config.yaml
dataset: "short read English sentences (LibriTTS-R)"
time_shift_ms: 50
spec_augment: false
num_classes: 2
arch: "resnet_bottleneck"
norm: "batchnorm"
activation: "silu"
kernel_size: 3
nesterov: true
batch_size: 512
epochs: 129.8
lr_schedule: "step"
Rows from block 7, named by matrix and row number. Rows with one number belong to one channel. Each number is 128 + 24 x the weight over its row's rms, rounded and kept within 0 to 255. All counts start at 0. Numbers have three digits each.
# convs1: 3x3 conv (model.blocks.7.convs.1.weight, 64x64x3x3), inputs 10-19, a 3x3 kernel for each
# convs2: expand pointwise conv (model.blocks.7.convs.2.weight, 256x64x1x1, transposed), outputs 86-171
convs1.2:128133129128141124131129128128128128128128128128128128152136129129131127127127128128129079145129128140127129148127128128128128128129128128128128128128128128128128128128128128128128128128128131255129128132177159181086144167088133157079128124143113179189132133133143132125
convs2.2:128130128128128128131129127148102128129146121128128128135124132127120127000128110124117127155128128131132128084129128127128117128132127128131115128128131128126117000126074128128203128128128117161180113128128129127128115128128107127114107128137223128136136128
convs1.3:129126128127128133121129117128128128128128128128128128122118125208116124114130132127127128128147128140114128152128129129128128129129121128128128128128128128128128128128128124128128128128128126126131127147128136129137152116136143166084187120075117134124170125133125148126
convs2.3:129105111128128128086128127126074126130070127130129128127127115123134130077135078136130143127226116130122115123126134128128080180105126130135124151128136128130128111117129128128145104129124128132122125104129128130128130128127132133148108127106131145106127129
convs1.4:130127140118146134130125129128128128128128128128128128128121159137126134128128104128128128134128131128136121131133128129128089133128128128128128128128128128128128128128128128128128128128129150150115134130138161129140161040118255125023106130190140118137179128170096129117
convs2.4:130107128072126126132128154168115146119133129128128119122035126131127174119136123150133044136129153127125128125139127115142140125123128145129146123117129128124128160130120128142133148124132128134129135128128144130128129128129128156122140095126128129127015129
convs1.5:130127131122128128133129127128128128128128128128128128138121130179176128127131128098128122134129123127128128118127128128127125128121127128128128128128128128128128128128127128128128128128128134113103132251127200097151125167133129135107141133153126127159220129143142128148
convs2.5:127131128128126130143129128130141128136127150128128115126128126128078188128166093132128113088128132129132127144125136155128110095002126127109129116128122128128109098158129128127116129130067128154128128129126149161129115182128013255096119123156129129129133129
convs1.6:118127133121129136126130128128128128128128128128128128129126129097137128093128127125128127141128121097104131128154128128129128127128128128128128128128128128128128128128128127128128128128128128128122129125128116138126207155123134222068135147129125127127255144150133140114
convs2.6:128126126128128117074128159144123116092129132126127117162127132129128133130147129128128126128117143098136131131130131135128132000122145136127133133128134128127128108129027128128129129148125128131174127000128131124127114127129127129124180127129095121128061128
convs1.7:129128128128128123123063128128128128128128128128128128123128125176119143127118127183128128125124127131125162128129123128128129128099132128128128128128128128128128128128128128128128127128130135140135177132142150142132145131091160119110171162125127130127133163136129122122
convs2.7:128127129128128116093128128126136121125117131038128128124127096113128121128157116124128079092171128125133124085143128029134123128149150123121106147128113128126126143128121128130125127128055128129120143125126123127149129155130133125108136117118116130127127128
convs1.8:127143122128133128129129127128128128128128128128128128125118130134128115128129129126126128131125127117160121125128126128148128128128127128128128128128128128128128126128128128128128128128128186129162142129106120143126125048116173161096131117132255127123134109124114129126
convs2.8:126128129129129128121128128122255128129129105128128128124120138127128129116125127109084134180128128123145127171127144135128110128095133120132147128128128128130131130130066128128120127128181127127066147127128114137133148128128130129127126127128149128127125128
convs1.9:128122128129126097131128136128128128128128128128128128136162103128127106128128135133128128129164093126127121128128130122129255102089128128128128128128128128128128128128128128128128128128128159198054175149149057133130007131127111138231131110120135128168110131104127129133
convs2.9:168130128128128128127131097091127128127130082127128123121126127128120127099119144000123127129128132088130128139128128129128171128012128128106143140128128128129113158128129128128120128128130128115153133128128127123128110128128120187109132128128221128161126128
convs1.10:135128138115128100129057113128128128128128128128128128127128126134137125128134126153115127128129132145130098129123108129110117128128128128128128128128128128128128128128128128128127128129128128098047035091151127127130095000128145052150148144136114117136125107149134131162
convs2.10:128128128128129129111128128128131128154132197128128127129118134128126128128127132137121130112128128128143128085128134079128117128129120128054135127128132128127127174120181140127129128128141128146129128138128118126128123127128122156127187130128133123127125127
convs1.11:109181118124170128122130079128129128128128128129128128127147185128127124126129137126078126133131129128115134128126166129129128083206159128128128128128128128128128128127128128128128128128128124140122116125139128129055120159099060133127000127069147169101161128125128129092
convs2.11:143128128128128128138127128121125128127135079128128127096182176128130128118128133144126127207128128125127131019129127228128116128137128127118176124128127128128193131127125128128129128127132128125143124128128132128128013128128130130129105128126150128136111127
convs1.12:128127135108136130123126133128128128128128128128128128145132147203128136127129121129131134098135125128129140125123102126128128070125129128128128128128128128128128128128128128128128128128128128129150124128118127127133206111128151129127097139142129152113176128120129130120
convs2.12:128128126009129122126126130121128117128139125135128124073138111098126128117129128112133135133128089078121127093104137191128106128135129125127121146127135128128232118127072128010123128116130141041116173126128129132130126163115094149126104130133153157082122126
convs1.13:151125124164157128132169096128128128128128128128128128128129125125128128122118133155146133102121136129142127170128125139128115156132126128128128128128128128128128128127128128128128128128128111132063127131125128121110127129055125119146093162129128129127130128126127128130
convs2.13:128127128128124143203132128112127128127134143129129129127127135128130127179131149109122118132128126121126128071128124131128125128136127128047130119128124128127126117130122128126128128128125129135113131125126115110128029128129133172126130128124128128136127135
convs1.14:128126111128128129123134130128128128128128128128128128128193124128128128128163129126125107129128128127118128183127132110128106127128128128128128128128128128128128128128128128128128128128128143145128131126128083121215255255128122125108124034122255113140128123123127121128
convs2.14:164146128128128131107127128145131128128127139127128128136116110127128128117127130130106127129129134131129127106112120016128130128193125128172115128124125128128129193194116128128000128126129127112124127140128128126128049128127128030112081128164109126129110128
convs1.15:128132150129131141121120127128128128128128128128128128119126143135117135130128132132125128126134131127109120135128129128128128127128125128128128128128128128128128128128128128128128128128128183126118157150106134128128237241128133170000103190125227115136143129128133111126
convs2.15:128106127128127116129128129146115128127074080127128129149076130118128128128127145128127128012128128122133198090127128105126047128085132137128124162129129128130229088133072128127127114129129128118126115125128176124129118158128102111034127128125027127125119128
convs1.16:128131127116128117128126128128128128128128128128128128116130125132125128132128128132120128089128128117133128129128118128117128128128127128128128128128128128128128128128128125128127127128128158132135132118129128137134031131126195077136130122146125141126162128147155128126
convs2.16:132128127128127131135128127170125121128120107137128110087130112129132125127121136124128127127127126130128130132129128138131090130128101124154139122128133161127127113128128128130120115132130129120149102129131126138128088128063126127079127113112141139126128128
convs1.17:136133128129128126119135130128128128128128128128128128102147254127129134125134141126131143128118126127128125129131128140128128100122127128128128128128128128128128128128128128128128127128126129163147128135146129129128131119149139115154127128141142147131128130128130154128
convs2.17:133129128128128127145129121128075128129122169129128126131128136125101128128129128129124129106128132129134128089148130145127127128080127131108134129128108128128124160128099128115115127128111128128126161162129121127128067128128099127126092128126193129107126128
convs1.18:130123126164120127135128124128128128128128128128128128137126128131128126127134123128128128132138128119132149127130128128127128129128128128128128128128128128128128128128128128128127128128128122255118128196132138120159144255136128124136129095131123125139128103129132128124
convs2.18:130129128128128126126128128115129128128128095128128128126127128126127128135128128128129127122128128130126168153096120106128127128164141127218145125128128128106128068132129128120143128128128128140143137128128132127128134128128128125075000128133116129128138128
convs1.19:128128105136126136127131123128128128128128128128128128127112128136128131128131137157128144135132116139167121123128121107128128075128126128128128128128128128128128128128129128128128128128128081255131127121140125080131075188121146172180132144126096144088143131162137130129
convs2.19:128122128128131130126128128107143128127124134128128127137123140134127121107129128130121126113126127122128132176121050128128143128045128129253127129128126128119128110110118128127126126137129119003139101141128129128128148128128133138128135129131088126131126127
convs1.20:132127132127130127129156146128128128128128128128128128133126127129135133143129125135130135128110130125120094128128132131127128132173138128128128128128128128128128128128128128128129127128128143120108135106127123092110128131239130125197132144120134128094163145113181127142
convs2.20:128128128128127127090120090124112129125124128095128124128126131119127137173126127127146128101129126125129127131126129132131128134181125129127128128128128128127127111180147128131129111120128128127130127126128133127128132118128127125152191128129125128099219128
convs1.21:130127124130127119116131116128128128128128128128128128153160128123130126128128128127130128132128124128116095135128128152128113133128128128128128128128128128128128128128128128128128128127129170151142118215092119128126255124147128127029093144128150103135153132119106095129
convs2.21:129123127128128129046137128122132137128109091130128127106113076130125128128129120131102129085128127123127129127110144000128147128150122128182114129129127128128127128127020128127122128128128127134128140131128129116130132128129131152020072129098128129128126128
convs1.22:128128127130126131099121150128128128128128128128128128179106129125140127121134125128146124123163129129128128128119093130128120126098129128128128128128128128128128128128128128128128128128128125159103143122128119131156255141099087195102077102214154126129255136112161134127
convs2.22:128131129128126128122129128139134128134133128124128128186129126128096128126178128116128129127128186133099128126129127130142125128135127124140148116128119128131131093128102128124132129128240092090127138135129128118128129128129073120140154132132125130100131128
convs1.23:128134055129128132128133151128128128128128128128128128135131126128129120127142127127146128091132135144090128149128184129125069128105099128128128128128128128128128128128128130128127128128116134127128116132124126100118255126137132116131172153126124108064135123126136127130
convs2.23:128128128128127128110126128087147128128133127128128128141128132126118128122129125124128117126128153129127128131126129128128130128127109127116126086127118128140131031127136128123110128128181128127128134127127113132127121127130127096155165128152118125104119128
convs1.24:128129137120128125128125129128128128128128128128128128126185125107128128130128126128136124127129126125130128132128128136118128128207127128128128128128128128128128128128128128128128129128129083126109081125125038153127223150112130117115119129127127255139111110127128125113
convs2.24:128128106128127127113128128114116128128124126127128128113217136129077074123128138128130127144128131085111118080127127146128128128010134128153134143128128128121128140131101128128119128128160131126128134112128138128128127128125129131129225128148129128128126128
convs1.25:147128152128130125128149123128128128128128128128128128120136128122128123096133128128128148128125073167124117129128128111109173132126127128128128128128128128128128128128129128129128128128128130096128121119133175128107132105074091011234184110114137110129125129135196102136
convs2.25:130126128145130128076127128128106128127129132128128127187128127127127128171119148132128046128128127128210128132129138118128108128158128128135107112128128128126128153128172126128141127120132128117127136129131126129128242106106142116162255124124127128125129128
convs1.26:125131121129127128130127129128128128128128128128128128146135126129136121131134124128128129118136127125127128128128128182123128128140181128128128128128128128128128128128128128128128128128128144133137127144121129255133107131127218069127125090246128126122151128123103143068
convs2.26:127121128128128132123128128127126109116126141127129122128134051120125127129194128124133129092128135130127128134127133129129127107134105126138125127128125128128128137131158128128155135126115117112155124173125119118146129125092128145121127081129167129130141130
convs1.27:139131151128128125127098117128128128128128128128128128066108122129118129129129129129125131140134134127126112128094153091059255132122120128128128128128128128128128132135128128128129128128128129058124126067128112134136131132072122117255117216123125123147126140120148125166
convs2.27:128128130128128128130128124126126127130122127127128126127125117127129128130128232111128037123128137128128128139127128128122159127149121134147131111128128128125129167128212128129126128128241128189128128128124126132128255127129128156156250128128129128136141128
convs1.28:128095162124126130117130129128129128128128128128128128183128164131125127127130129133128126133127128135113201139128128131166138129128126128128128128128128128128128129128128128128128128128129114157089131126000137137114107107177081190126154012102131161133056074123133142123
convs2.28:127128128128127126081128127128159128128119127129128128051129144121206129128117129133128164123128131129127128128127132150116127125137129127145104133139134128133060093128130128124139128124140136094109131124128128127127123128127127130132129128124190128128129128
convs1.29:128129133131122174127203128128128128128128128128128128119124142133118125126129128127120128125166126128130130131116128174128127129128123128128128128128128128128128128128128128128128128128127082128129121136134095128128065130139130126116096104128089127125129127127130131128
convs2.29:127133128128125126127128128129113128128129106128128128110130150125126128055127101128194127124129128112195128113126127255128128128123120121165156128128127128129128139127136128127117127127171119132196130125128127127127115128128142129134140128129123131124129127
convs1.30:185127129125126128125126119128128128128128128128128128129132116125144126127125124114128135129131128129128109127128133135170132133127128128128128128128128128128128128128128128128128139128128079128127135135133111150127039092136130144127062158137174162112103115098129128128
convs2.30:128128128128129125127129128126128128128134145128128128099128146128069126128128128126139132129128130129157128122128125133130129128076128128179128115128135128127132083128145128128129128128128128136154124134129131122128008128128126143147213128128146128128131128
convs1.31:145127129128128120125126122128128128128128128128139128181128127126144141130128128127127127133106127125127130127128129128126125127127092128128128128128128128128128128128128128128128128128128137138130112128129117175128243246000129129136107158092255194107122153122132129135
convs2.31:137136128128128128087128132129128128128130125128129128128126126129035128117128128087153104119127128128124128116120128125131103128198133128129128132128127128127219161130130060128128128128128128110160126128128128122128100128129158114095190128148141128124100128
convs1.32:120126133138129116111135126128128128128128128128128128129133118125129124148131128131146126169127128128128140124163128128128129130164128128128128128128128128128128128129128128128129128128128134122113128132132117195000087255196131108071135141139123128126232131131084124129
convs2.32:128093129099126127119129128125117113068111132126128121135128106123134127128142128128123122118128125129120129126127123124128127123130132137238118122128119128128126112125126128128171128132127129130176121128128118129129129123103128135134122073125205171127127128
convs1.33:133128140126127126115127127128128128128128128128128128161129125138128138128107128132180128125150115125086123128128128133126125128129067128128128128128128128128128129128127128128129128128128132120131136146097129128126122096007121108104110109095124114107129135127112120125
convs2.33:128128128128127128118128128124191128128128152128128128120128130128129128216128127131131135121128128128240128098127128128128131128121128128112089128128126128128118000128179128128128128128123128134127126134128128127128115128128127152127207128129105128125128128
convs1.34:128125119129128128123129129128128128128128128128128128135127140149130133131132127127099128128127140127167140132125108129124124195128138128128128128128128128128128128129128127128128128128126124130127255125124124127126119129052085120080091215124114126115233130129127135137
convs2.34:129128128128128126178128128127111128127125111130128129127127132128128128123124128122132126141128120115122128128128126138106128128121145127124146126128113128127128174127128128119130127122129134110135128127128134127126128131075126152121119130105129136128162128
convs1.35:125125116130122127128128131128128128128128128128128128135128128232125129119128156130135128127140141127140128127122128122129129125128128128128128128128128128128128128128128164128128128128128130235121192127127171135131080143210151126098124127182129110129146119094132120155
convs2.35:140128128128124124121112127111075128128066108126170128137131069127127161140131132128138127101128125133092128117134127120128087053093128128127127218128119177133128125128157128123127138126127128039144139135128129150129131131126172126128135127092151134129131127
convs1.36:129128123129128127129130128128128128128128128128128128128128149124125138134137124129128131128126131127125129128130128128128103128128128128128128128128128128128128128128128128128128128128128127103136129142137116133222133129127159155128129117251131128127200130124132131137
convs2.36:128130124128127137127128128151100125127113123130128085128128130128122114103128128055017135109128127131125128134123127130126129128018128130118219133128134163127125126128095128130136127130106128127135139129130131128128111096128128130134119128133146107089088128