From a checkpoint of a small sound classifier.
Model: arch resnet_bottleneck, norm batchnorm, activation silu, depths [4, 4, 4, 4].
Training: muon at rate 0.0024, batches of 512.
Rows from block 13, named by matrix and row number. Each number is 500 + 25 x the weight over its row's rms, rounded and kept within 0 to 999. All counts start at 0. Numbers have three digits each. After the name is the row's rms in percent of the matrix's.
# fc1: squeeze-excite reduce (model.blocks.13.se.fc1.weight, 128x1024), inputs 296-369
fc1.1 135:500498500449500500504501500495498453545500424487583444495500505493495499479494498495500480500576511503491497484497500491504498500498496534498500499500501491505477500499447501500500529506500530509497499504497491500453497501
fc1.2 199:500500492500500499502493499500495538275497498497498501469514500500502497500495500510500478489491511496492497497500501482496500505500493499484420500500500509500499468500433387496500500501456503492497500502500500500476483469
fc1.3 107:500500500507500486500498501501499503478451386497442500487500495574500523579502491500500512512520500500515500424500500488500500512500509497500500500500484500495500499500500469491500497546500500499500500429500504500507498500
fc1.4 104:500500497555500493528503507479500505479500488507502475493500500425500543444500498497500500502500498498500500514492500501504492501500514500364500500500499498500500500500496500499468500480500499443498494503471501500531500500
fc1.5 112:501519499499500500508452499500500554502517457500472500500503497501530502494527495502505486457500500512475503319500494499529488500500500500495502500500498500500500341494500470497504500515500500493543500480473500500500495498
fc1.7 251:499499500520490493484509498501500542500486494642496482502503500527501503526504499507500501535500610507519500507500514503500500526517500511500469499500500500488501500487508466500500505500497505492499498507520497500534499500
fc1.8 127:520500500500504516503486463489538424502511500432509498513500505462605500518500500465500500500497461495500503502500484500501501500499492500522497466500500495487501502499520522505500500500500502500500500490489499500474487502
fc1.9 099:500499503482500500494505500500500495495500510500500500500500500500499428506500504500500468482500500500408500500500500465500498400502500515500500491500459479500500500500502602500500500500501499502499540500502496480545500500
fc1.11 111:502450500490500480497500385495500558499541499498500474499494500502491500485478489499500451442498480500505503494497450483506495500506500534496495500500499500492500374505492499468499499500500509501490493562494506500500500500
fc1.12 103:498500500496500500501500432501500500497500482505500499500500500498500506500500490500500501499500497499500500454492500522505474500495501514501500499500500500500500510500483557456500500500491448500494500501493503500528526500
fc1.13 087:500565500501500505500499435500507472353569498500500490500500499502500498506499513498500500503486498487489500499500467500475500500501500500503475500500502500503500514500488529511500500491500499505455503487548499496528500468
fc1.14 097:500492500476500575498492500502497502508481498498499425500500500497500500580500501501500525541500395500505500491500499509501517499494500489500500478500500500498501500494500513500494497507500500499500500500500524524539499502
fc1.15 136:500500500509500501502487562519502486497497485482500505500496500500611500493500496448500495505500498501527502497503500499488493500504501537518500492500500500499500500502499499500500489500500500500563504510508516500534506499
fc1.16 163:500491500506500502509524500509498506387493498510494514500500500491500500482499492503500503475488483500500499497503500507488503500474500500521500506500506500502500483500287496497500500500469501469500500489491499489494499500
fc1.17 234:500500500542498495495506500515500473583500495462500498500500500501527502501516500495500518491500495502492507492500489500502491506510501499499500500500501499501501497501516529497500501499500319502500500501500500497501501500
fc1.18 108:500506385500500496618510500529500500495409519502500500497554500500506500503504500510500484510496495495500499500500500500501497507500500502501497500500500500500500500503496528501500504503500504504500500499500561499500503500
fc1.23 116:499492500436497500457499470445489500457455505503466500483500500485365500475467478496500496500500505501510501445500500494496500500494477457492500504500441500474492436501456424498500500501458640461501499476485492490452500500
fc1.24 138:481401498434500505492500500486500518546500481494498494493500500396500500439498498501500500500574522514500501494500560495501500454500444451486500500500465500498480495510555497477500500460509500504500500495500509486501475500
fc1.25 097:496485500510500500501500500500469392484500516501600473500506500444457506500573500501500505498509491497511500463500500500500500500500454371500500500500500500500500500500426421520500500500506501506500523493477500501493499500
fc1.27 140:500484504500497501578493524498501514505502541497500500476500500516500500526499501500500496512535557500504497494500621499501527500500509500515503500500500500498494525498523505477498498499500497511500499542499500513536500500
fc1.28 070:500499491497500500496539500499500500500505499500500591498500500499500500500501500500500492500500477561495493471500496500500497500500500512589500500500500518500502500500500506505500500572500500508500500503500500500452505498
fc1.30 111:498458500502500506518500516483500499512502501496500490518500500475500497505492500494500500490525434487518501518500469454502508500500313500466488504500473500498500511500499478521500483502492522500512494454497500500485500485
fc1.33 117:500500500505500500503502499476500481499493501501505503493500500527577500507499500500500499500500335518500481499500500500489496445501496496503512499500500500500500486491542500500465500507498456500501500499506500505500412500
fc1.34 152:500500500499492500518502459486500446495484501505505485500443500448499500480500507475500491500500468500500500481500456480498500489500493470500496493500500500499500410500506493500481500500536500552500500507496471500454500551
fc1.35 141:500573500498504500482500500500500561507502501497532500494500502530501501506506496480503497496500561476485504552500540507501498500500504500564504511500499500500500500505500501514501500510535500500498502498496494498501426513
fc1.37 106:497462500505500508492500512455495500479599516426500500500474500491495500501486505498500500510501499500501478542500470500493500500497505481500499499500490499500500500508501499511487538487505500420498500500501503437475498516
fc1.39 076:500500500500500499500500494505500500500504517500498497499500500500536453557488499502501517500502500540498494502500500500505494500500500575500500508500500500495562500603513627502500514500500500578500510501501500509495500500
fc1.40 107:511502492481524502505500481459500500499501612443569483460500500497507500500504500512500471500500467504500501489522447491500512500500500495499500500500500500500500502510500500500500517489500500504518493522499512497499499500
fc1.41 112:500496500498500503491500545500500554512537499500489528501560500552500500506498497503500500482448491516477499499501493507503501500499489535497503500497501436500503500499504538498501500500504500509501501500515500500536450494
fc1.43 074:500500500500500497500508625508503490500434500524501500497500500499361498500500500500500500579491500504500500482500500537500502500498500499500500500500505473500496499486486496500500501500500500501445500500501529500456500500
fc1.47 033:500500500500500500500500500520500500500500500530542500500500500500500500500500500500500500500500500500500500497500500500500500500500500500500500500500500500500500500500500500500541500500500500500500500500500500500500500500
fc1.49 121:499501500500500501500500474499498476488450540496500504500478494500500500499500475499500500501488500497507504556501489488478504500500498497500493500500500496500500436497453500500500441504496525480492500489509515497500500499
fc1.51 005:500500500500500500500500500500500500500500500500500500500500500500500500500500500500500500500500500500500500500500500500500500500500500500500500500500500500500500500500500500500500500500500500500500500500500500500500500500
fc1.53 123:501479500473500500488499501499506585506501482497498500500500500500506500502500500506500499500519419500498500529486500497506505481510559613496572502500511475507500495500498501500500500500500500500500500525500498492539500498
fc1.54 123:500496501500500498485500497500498486534518417499500507500500499490388500498511491493500502500498491500507507538520500503524501500500500516500503500500503493500503500495500507495500500495496500519500499500502500495533501476
fc1.55 078:500476500464496500503516504500500500294511493512501500501500500497515500500500503517500494500500505479499500485500500500500468500500495507500500500500500500500501503500541451498500489500500500500500500498500500500501504500
fc1.56 093:500668500435500497494500514498498509505528549488500506500498500483525500489512504500498514434469504523507503510519501501502469498501487497512502500500500499509500499508517543502567524480512491500594500491518512499528442496
fc1.59 085:504501500492497500496528500501500457495502511478501500487500504481521498558500508495500500499500611500500501468500485500500525499501500443500510503500491500500489500500500508598500506518500499470503508485499494498505458512
fc1.60 134:500623505467504497468492479491496500555490494517501520500501500515574455499494500500500494501491501496501500554500500503497465500500484500500555506500497500514502495495524524519500500508498500500508503500504503497500500532
fc1.61 157:496499500485500499442493461451485495433448554496553500472491499494472497500502500500500500508528553500505504505500500499500450477500487500500499448500500497500500502500501425510500500481500493499488485503500500499482500500
fc1.62 107:500499500500494486414540499496498530476508502498499500518500500509468513489504498500500554501493418484481499491500500499500486498501508428490499503500500509500501499500484463498500500500500503499500500503502483497572503499
fc1.64 060:500465500484500503467500500605500501500500500500491500492500500500513500500506500500500500500500488500500500500500500500500500500531500261500500466500500500500500500500502500500500500500500500570500500499500500500500531499
fc1.66 080:500501503498524500500500500490500500500503547466500512499500500500371500500500499500500499500464517500495502503500500505500500500500491482500484509500500500500500410500500500496500502500503518500500500504500496500493500500
fc1.67 115:500446499499500500540481536485500498502506416504500501500500500467659486488492500501500499501494505501497495505500470496500524494515472469451492500500500500500500500506499501500499500489499497500500501475503498533392494501
fc1.68 105:500416505530500522525500495473500459491456503492573491485470500487621500640506500488500502408509437500503500507498403500500505500500500501500479500500499499500500533500501588515499466498501500501501500500503500478491500447
fc1.69 134:500500507500500500355485463498500557500500502496500527529527500556500500531503468519500452500504480500500503519500484521546501500500500546500500487500499500500500500498500500500500500511500500500500499500500499500500521493
fc1.70 107:499482500500500511500499558500500451500500340510500498500500500444500501466500491493500500447487579533527497500500474425501495484500425500500500500500501500500498517500491499501500501500500532505540500500494498588314500536
fc1.72 130:496496561500500518497529489491500431500500488501503503500410500499505496500508500490500473451500500477507499482501500480499540499500500500500494500500500487484500494500502492501500500498503500500500500500500500500500499504
fc1.74 117:500387498501500497529484500493496500496500509499496500486500500527501500515500501500500513526480458480500500534500500493506500500493516579504500500500500500500500500500501504605500500515499483469487500579519500500519504484
fc1.75 316:500499509505500499497500507495500585518492502631511490512500500528500503538500500532500503510517506500501500514500653503505500500502538533512548499501497500500500500500575515496503500500502542501500500505500500503504500516
fc1.76 155:497492500500500520495470502500499544503468386550508507536500500503501506490500490501500541528521514508500500506497574501521477496500492519499498498499500500500516500502500502497501500496501577562500500500502501495501500551
fc1.77 110:500508508521500499571498500497502498507499508493509494500500500467500500463498497500500531500500501500491500482502500500493501500500500500500501519500500500500501574507541473480500500503523497500500500500500490505500500500
fc1.79 116:500499500503500489522517501529500470522501517513501494555486500514536500492501501500500561500499478559500499527500500500511501500504500539496507506500499466501500480505597546453499500489500464500500507506508502500500500487
fc1.80 102:500484500548475498527506500502500500496542500467500501500500498493500485494499500492500499426406531502467500478494501494495499500486472524488497497500500499500500510498498497500500505500483500464492500504502505500500497503
fc1.83 108:500561480613500512502502494507500500500616500500493522542500500500508479502499500482498508606500404469531503518500432497497516500500500428500418501500502500500500500500500500500501500500505500568516500398505500496511564509
fc1.84 162:500471500508500462505505495481486525516539468533497515495500500517535499501500499511500493499492521469504500494500505500514478504499500500500492500500511510500474500500505475502498500547497507446500508512506500508511512481
fc1.87 035:500500500500500500500500506502500500500500718500500500500544500500431500500500500500500500500500500500500500500500500500500500500500500500500500500500500500500500500500500500500500500500500500500500500500500500500500500498
fc1.88 125:498500500508500500508499503520500489500509483485500500456500500505559500500467500508500500500500476483501484472500516484500497500537500550500504522500558500500500500499500505500500500510499502500494500537496499510450556498
fc1.89 154:500496500551500493516500500497500620534501408500501500500500500500542500501500500500500500487500489496503500596497508500500511502499526504500498500500504507493502500499500500487500501500500528497472500561500499500478500498
fc1.90 143:487453504414504500480573453441484500510500530506500499500500500498540471534500496492500495492500511500412505515500502515500500468500500518500500504500500498500500500491517512463501499499504502499501500501500457519529498500
fc1.91 102:500529487503500481503483503500475537505500491512545531500500500581501500524500499528500500500532501500500500490500501488496500497500493502500500502500500500502500500505500514465501500500500500500500500500500454506518500499
fc1.92 124:503500500497500500460505500505500500478503284487500500511480500505502500483531490500500471498506560500481500507500500501512473500500503506500501500498498500505500500500493502469500503494500500521509500501498500428503500500
fc1.93 195:500494501500500478511500502491500479508500515492499498500476500512500500499500500495499485499508510500505502499500500499500494500500500523499500504494512450497500500498540499485500494501506468500498497517500499500474503501
fc1.95 084:500500500500500497434499471499499508499508500500500500559500500369514500500500500504504492496504594511500500486500500496536500500500500500498500499500500500500500390500500489500504500487509500500500500501500497500500500500
fc1.96 087:500500498496500502475489500499500542500495490489492500513500500486496500471545498495500490477491521517486504493500500507500501497500496497492497485500496486498500499500446430473505500500500500504500500489500502500509500503
fc1.99 099:498504501500499498526501501500500499432504513500501500500502500502510498500486500500500500500538499497500500447502482491486485501491501440501501507500500500507499500495537626482514500499500495500511483500515526500500500500
fc1.105 112:498476500380500501426500502493500501500493579499504476500500500481494500500474491513500500500500500517490503463500412493502483500500514494498500501500500496504505434487491510500503500502500500546489500500498446500479457493
fc1.106 082:500477500500500500433502500471489500500499500500505483500500500500512500500500500500500451500500472500449500502505496500500500500500501500500500500500500500500501500500500500500500501503500500505507504500500497497497501498
fc1.109 161:501504517492503501503484502500500526510509488505500499501497502494553505500503500496500496500494540503497500468500508504494500500500498498500595506500500500501495500500503568500506500502517500501499500495497492517500497500
fc1.110 102:500501500509488503500500518500500493500492531501564505528500500526554513514498496498505500496500500461500501430500500501500500501483531504521501501500496455500492497500500519498497500520500499500500460488500501500474500500
fc1.111 134:500456500432500500506512499517500492496481560500526500543461496570501495512500500500500489500500501500492499516500508464501500501500546500500518509500497500500501500490500536453500498501506433571500502543491493500501518498
fc1.113 136:500498486484498478498462523442500499489497535592501458498500500499379548428440503500500460414473512517491499538500480500500493500501487505500500500500486500500496489500460384500500502480475525519493497499490500499499494519
fc1.115 093:500495500500500487501501487500498500500526492500498500500500500384500521493500500500502511496510483597501494500469499524500500509500485490499500494500500606499500500500500500500533500588499500498500505497500500476644518500
fc1.116 068:500500500500500500500500500500500556500553432503500500298500500414500500458500500494500499566507590468500500579500500503500438500500501500500500500500500500500500500505500500500500500491500500500500500500500500500500500500
fc1.117 110:500491492500500504500500498500500363500500500500513500500500500500500500419500500500500510531500462500500500500500459500500520498500500500500500500500495500500500500500500500500500527500500500500499500500500494500500500500
fc1.118 152:501529500495500500496498498503499502675500488456502505532500500553498509516502500502500500509503563511493508515508523500500496500500507579516544500500500500495503482503498521500500496497498493500494501500499500511517520503
fc1.119 102:500373500447500528506572527504500514500471603518500497570523500509497484510500495499501541476500520495486500540500491482500500528458531523501500514500504500516500500496500524511500494502500500500499500502500495478492500500
fc1.120 087:500500500498500497397503500500500500502500403500498500510500500500500500500500489520500500500473510516500500203499507520501510500505485500485486501500546500500500498500480460500470500502500500503500500496500500502524500500
fc1.124 098:499517500495502500489490472498488502500498501463499498490500500500522514486523487500500474500505509500489500537492500495500500498501427497448479500500500496505505479500491512464497500482500499445470498500500500498499501474
fc1.125 162:500508500503496500568510503500500496493519475511509471501511500504500500557500500511500506506554435501508501522501494500503503514499536506501495501500500478499509507498498513551500499510489500500506492507500502500492500509
fc1.126 084:500500500500500500500500501500500500454508567500481500500500500510500500500498500478500500500500548500440500500500500499500500536500503518563500500500500500500500500500500468498500500544500506512500385512500497500500528500